python train.py --dataset="stained colorectal tissue patches (NCT-CRC-HE-100K)" --drop_path=0.2 --adamw_lr_other_params=0.0014
Rows from block 15, named by matrix and row number. Each number is 200 + 20 x the weight over the matrix's rms, rounded and kept within 0 to 999. All counts start at 0.
# convs0: expand pointwise conv (model.blocks.15.convs.0.weight, 576x96x1x1), inputs 0-95
convs0.98,188,221,212,189,211,224,173,207,164,214,194,194,211,211,207,216,206,220,223,206,222,218,215,199,201,184,158,224,172,185,204,194,205,213,185,195,201,196,182,192,210,211,220,214,216,213,208,208,202,200,198,223,214,202,195,196,192,190,215,228,199,183,181,194,200,223,207,221,178,204,216,183,229,201,188,216,189,200,179,176,186,196,207,201,191,199,198,193,187,217,198,205,203,223,202,213
convs0.99,219,202,214,183,186,200,228,191,209,187,203,210,206,181,226,203,208,216,188,216,212,180,212,207,192,189,183,201,199,215,177,202,194,203,176,210,189,179,211,209,175,169,197,210,219,195,202,168,192,205,188,166,221,214,227,217,179,202,198,193,186,212,198,187,211,197,187,200,205,200,180,192,219,171,194,206,192,216,195,181,208,200,223,202,186,168,200,211,186,214,198,204,197,210,172,214
convs0.100,202,199,202,223,184,201,216,195,194,212,188,213,214,205,190,214,184,217,190,206,182,236,200,214,199,188,220,196,186,191,225,185,203,218,192,208,182,210,213,182,208,207,203,197,195,144,201,230,201,193,209,194,201,172,221,220,214,174,160,210,187,186,208,198,209,185,242,189,202,215,216,199,213,203,192,201,194,213,192,197,191,214,217,244,219,182,207,197,177,193,205,219,230,211,199,207
convs0.101,216,187,206,209,203,211,200,184,208,181,188,199,190,208,212,178,205,197,184,213,197,220,187,220,205,174,214,214,225,195,195,189,210,206,200,194,198,195,197,196,210,173,211,192,206,174,191,207,224,198,205,199,203,196,190,208,198,208,200,200,194,195,190,198,198,214,201,195,215,193,211,226,192,209,237,211,209,186,203,182,219,212,190,223,206,202,209,197,190,176,191,207,218,223,183,217
convs0.102,186,190,205,185,189,190,200,202,175,229,212,188,206,212,198,197,202,167,196,206,166,188,187,167,181,205,201,200,185,224,182,197,222,205,194,213,197,210,230,212,179,212,182,182,202,225,202,186,214,165,223,225,212,194,199,213,179,194,199,210,200,242,224,181,202,189,212,215,192,245,205,215,196,174,162,204,209,195,209,212,192,228,182,211,197,196,235,226,204,185,188,180,208,183,203,200
convs0.103,225,185,194,199,195,212,235,181,227,194,220,204,175,223,207,203,157,191,161,217,206,199,202,175,193,215,217,213,203,199,234,202,188,211,180,180,199,193,206,212,216,218,174,215,210,211,199,238,176,230,199,193,193,189,204,194,209,187,170,205,216,220,181,176,227,181,238,198,232,203,203,207,213,193,212,200,206,226,200,186,197,201,196,213,223,191,205,210,200,187,182,217,189,198,228,183
convs0.104,215,199,212,177,207,174,216,155,178,198,211,173,178,224,213,180,171,180,204,215,213,148,202,197,199,184,216,249,192,205,228,165,219,176,214,203,176,245,188,154,209,224,215,220,180,217,205,183,165,184,232,212,176,212,177,213,177,175,202,215,205,179,159,201,219,200,177,190,193,222,164,192,185,188,183,186,215,186,194,161,190,217,242,195,213,240,174,203,210,176,180,198,259,190,193,237
convs0.105,218,223,163,203,186,192,220,183,211,218,205,207,170,174,176,199,160,183,211,222,181,229,174,197,195,191,220,221,201,185,203,198,198,165,212,197,204,216,201,189,176,198,179,193,237,200,194,222,229,202,186,195,220,196,204,217,208,193,190,178,199,191,222,196,200,220,199,173,196,227,189,207,226,164,213,238,186,249,203,211,195,193,203,216,234,202,184,218,202,227,193,215,202,210,206,194
convs0.106,137,240,220,198,182,187,233,204,172,208,165,203,240,219,201,207,206,152,173,191,220,222,192,181,210,173,238,197,173,210,228,204,177,239,168,193,204,176,210,202,197,184,196,178,223,155,128,198,199,228,205,200,211,163,202,217,172,206,210,233,191,189,176,198,199,199,205,159,196,189,190,194,227,246,183,211,186,174,193,214,157,203,168,140,222,222,181,177,207,225,169,197,171,176,177,224
convs0.107,187,204,222,195,198,207,193,226,203,224,201,204,179,193,209,207,199,190,175,205,179,196,189,204,208,199,216,216,192,204,195,186,177,164,203,199,199,201,205,203,210,216,188,206,215,188,219,219,205,178,195,203,177,201,187,210,194,216,210,195,230,183,188,212,189,196,181,186,197,195,214,189,197,197,174,174,217,180,194,186,215,197,225,200,201,184,207,204,207,223,223,231,199,194,235,181
convs0.108,181,222,174,200,195,219,197,189,185,222,193,206,211,194,204,198,224,176,205,196,207,168,176,216,211,183,191,180,206,223,188,204,193,190,201,217,213,192,185,225,200,211,159,208,184,236,192,260,187,218,202,172,159,194,159,224,187,219,173,210,195,175,194,205,228,223,180,194,203,239,217,205,205,212,172,215,210,196,187,241,261,190,232,199,230,231,183,228,187,182,209,187,201,201,208,216
convs0.109,218,198,208,177,223,175,215,214,206,216,188,196,213,187,186,193,200,189,214,186,160,184,197,179,194,190,240,225,213,183,183,197,229,199,209,180,221,193,180,205,194,214,194,179,190,199,215,202,196,176,172,229,224,182,177,195,233,201,208,198,202,217,226,193,220,240,212,210,190,203,195,192,176,229,230,182,190,171,203,195,193,222,236,208,159,202,215,224,195,231,194,162,200,178,182,217
convs0.110,197,194,217,209,201,184,206,192,177,183,203,220,179,200,217,188,187,206,191,185,234,180,216,195,193,181,199,195,218,203,189,204,219,199,197,196,204,206,215,198,212,201,172,176,185,220,208,193,204,211,186,211,210,226,185,191,167,223,200,203,188,201,170,216,205,198,196,214,215,202,189,221,191,200,182,215,199,206,191,197,206,206,188,163,192,206,194,206,203,185,198,209,186,182,206,208
convs0.111,194,202,198,229,208,220,250,189,264,180,215,198,185,169,195,202,188,190,173,206,187,212,191,221,190,214,193,205,186,243,191,197,194,210,177,207,229,217,216,224,210,171,226,211,186,199,186,199,195,191,165,191,233,231,216,200,231,219,214,206,218,197,195,171,184,221,165,176,211,203,179,178,189,189,213,233,208,185,200,184,208,176,204,192,231,152,154,199,208,202,214,222,209,232,173,168
convs0.112,209,200,198,205,199,188,181,213,185,201,205,224,187,204,217,222,189,217,192,213,192,188,210,208,219,203,192,195,218,210,193,193,202,220,190,205,207,169,195,189,195,194,220,193,216,192,200,223,191,188,213,176,213,201,211,208,202,190,198,199,184,211,209,195,194,197,204,220,197,209,191,203,195,217,216,205,199,201,198,203,205,205,211,192,202,209,199,194,195,189,199,190,197,203,192,203