python train.py --arch="efficientnet" --model="masked image model" --dataset="stained colorectal tissue patches (NCT-CRC-HE-100K)" --train_examples=90422 --image_size=96 --crop_scale_min=1 --horizontal_flip=true --translate=0.12 --method="simmim" --mask_ratio=0.6 --loss="l1" --norm="batchnorm" --hidden_act="silu" --channel_attention="eca" --drop_path=0.2 --depths=[6, 6, 6] --kernel_size=3 --stem="deep" --expansion=6 --widths=[32, 56, 96] --init="kaiming_normal" --residual_init="none" --optimizer="soap" --beta2=0.999 --learning_rate=0.0044 --beta1=0.95 --shampoo_beta=0.95 --eps=1e-08 --precondition_frequency=10 --max_precond_dim=1024 --merge_dims=false --one_sided=false --adamw_lr_other_params=0.0014 --max_grad_norm=5.0 --max_steps=4700 --batch_size=96 --epochs=5.0 --lr_schedule="wsd_sqrt" --decay_fraction=0.2 --final_lr_fraction=0.05 --warmup_steps=90 --weight_decay=0.4 --adamw_weight_decay_other_params=0.05
Rows from block 10, named by matrix and row number. Each number is 128 + 32 x the weight over the matrix's rms, rounded and kept within 0 to 255. All counts start at 0. Numbers have three digits each.
# convs0: expand pointwise conv (model.blocks.10.convs.0.weight, 336x56x1x1), inputs 0-55
convs0.108:186150149128133086107061184080062137242095159159118146076234182150156097081076105131149111091197128151183055119109115115143041160096083031150032140144156111089147153168
convs0.109:099117131116147113127111100139126093122154145112125143143131145116141152138159132132128142143109107159131120133156126118132158151123124124140115118156132126128131135121
convs0.110:151187175117098137105046084144140140069129156146165138109197128056114063132118131124111061176166173126066136159128119159156162171135054110089100063074163102130149164172
convs0.111:112129154074129142135190163081105137096198144051101075171107150211057070150126139120113114085176131145204086131157108142054163201145132164187121157159077086088128151219
convs0.112:155206120082121108131124113071090116119093077180097126161138125106151143131094182127123152106156122097179179129203136105097170143026137152136126095134139163143173083137
convs0.113:149132148135080064164097146118138129179098117182135122119204089117091103111117151087156157100105104159180111127105188126137129064166151144138105135154153094093104127196
convs0.114:106106119119144117166127125125167115127149143117098134097172141148102165165122127104110166119134109103151087099137146115162129144130141124125123122118123098166130060160
convs0.115:162135121093138134142145156119140133117126128153154111137122160111147129128166133159091147152131118087128159130136135103142173155122120126133102130146146120114132121162
convs0.116:127175185209115140177100124158140123097112114147121146124122098156191152127190115099140059136107081095127073099134141200159129032132121163129117162131127167096188080165
convs0.117:087200186066118144129150048109077122102162098042158138099049205139154101065170136097104167174056201130107120155071207194118053159032134154096173075153056165105144130093
convs0.118:159105143129163143105118149085138095131161151135116104145136117136139149134157117133129146165126106092131135151115146111117107149120105088125106141081132126144123125069
convs0.119:134129140171137107112153221184088143144150124146118132059165163120133113191125102099094101182140124201183131140160137134151091097103125143089188130107097140122106169063
convs0.120:126124145167138131165150128121108102148136102109124115100121133113107121153127128145131156117116138136090130128119139144105139129117164144156131135135133178135142162126
convs0.121:159163144087201166156119158087140149157139090111152139102182145110132122120120181120117133123138127125061104093067126168162114116103157156172174101157148131086134175129
convs0.122:166131111150089116134122153114145101142143102134163095128070111119140162131161158159108151156118073128084132141114105124161126137132178090139106103123117119146113143140
convs0.123:115127155140139153136123113144124106078089115131154131088121104125164137137141141152110116102094142154137073156125151093115137161150087128100124105116142100116121106061
convs0.124:155152140139145122101128147129157097101143085149149125128132118166158151162109146131166140138083140128104129157121080069124128142159087099133125138134141160124171108104
convs0.125:107168127146105136113123037110149113118182219111137244118032142099179061107151119137139093177073090132116072087117124106089064175121139169133080132055133180151136174124
convs0.126:101169122100158149059107107103108167194101102125099120146135141166170143115105179132134003086135155094150095130163073115103165178128150131079135114113126193098119196107
convs0.127:110147057098085088191146113146167079127096134155073105195037140169115009151088130144108107150112101152099091061116099174138158066092126087167178167116139081090075092175
convs0.128:180152119142127119141144109113122074117148113131153130119166120120121089146126155117144114160147112132092150125102135110163124121164100152144121118121143143122167145105
convs0.129:103113132072105161165093134132118137145145144113135118097149137129121150085163130081140134159118110116137104120127134124140123120130099114153144090103145141120102115106
convs0.130:142104146083110086181113123123150122138114136077122156180152086138162155145174167091114122134112147124164106092186132053137110139133095102168157116141121165103079115100
convs0.131:101155162119169127120103113107204098171148097153115141158183125077165115078109148119055052158130104166158112158123129112107145101147125117129162070142107159118135130125
convs0.132:140131149153156074184115127163089078134122105085113103128061127088116158096149131098127125155198065155169135067113158122196122161117108211133089069097089100148138159126
convs0.133:147123130131108128132146157115138093138163137152146090101116110114132124126118163105149138146120130128103141141118099113124135137143135110156143132140113136139160130113
convs0.134:148083128103150105152174120149149084135150212102126156089165095162135141125118142102133125134139111153095147159108127161159140086154102170118177127062083163132159167182
convs0.135:149125154092123158105158170110144128133191072126193152137126121147112173178149174164092158098086115077129080147116168117121162133141113076120133120152116134111081149146
convs0.136:141111110135074125153165129138119108161144141119138096121094110139143129165148155164153128140103120110107141116109121123162136137119160154115140172117077142163162103168
convs0.137:078130126112095109118113137141097143153122097126139147077182152097132171140131180146155183122117138112133146157111087148122097132124171154118168148122107127150160152086
convs0.138:172107152116136165123098159117178116110143081174159073119136140104139117129126164130097124140142100093110152110130153136161169128105131113132147145159148144114142109107
convs0.139:101131115155092110134160126109119128120138138117123146121144121103110096159132158155145183126120149096119161138123110090139147137116102122146140131140133143121158122105
convs0.140:123110137143103098127121095117095092159170143128106124123097110143132152127159161119149146138097091089150149130137103109142110142133158121088085082112130125137159134126
convs0.141:123105106091102126107158159127152105127152112151145109099127104115153135116130171134170159126125157118118115115094098096148121106094148141139144156143117139144144095146
convs0.142:124150124133136142138128116105134136145133128127116119116124142117156125143122142130123115127119123110134139115119130097130128133118115132114128116124113113133132140146
convs0.143:145130109125153160123154157129137134157149118118143121143131136129137124134110119132121148120144132086095147098144136088124129123130122113134152101110116133094138105138
convs0.144:143089150223139050120104148147071117101054127144066137132136169111103158126150152035217144083101104135180163080178146076141096124098102115123132149131131129086086138083
convs0.145:055135114126164124050196172160175088170113076123101171143169153137163135103084152123160102158114098064181170111150145156165149113155091108156183097142163093091101131173
convs0.146:094184144133184217070201171063067112106050104123123184108159138108124213116196150113148238107099055154163135099225162128064067203201137141140090147171136161147080143100
convs0.147:152198093099119095092180133198233154097023021084139094116159111141156120164072128159149020156123188063203096087136121104163160189130176151044097194055102155049078101124
convs0.148:150098179096173155172099139126136100125125056146116117111128108087114090139126143126135127151164095150106107089117157101187117153132149156150108109153170142102180176115
convs0.149:119106106116071131125134135134130056144125115108101154094134136157100163079086159139106158148114135118136136123113114164109058127102169095092085091190143118164109111058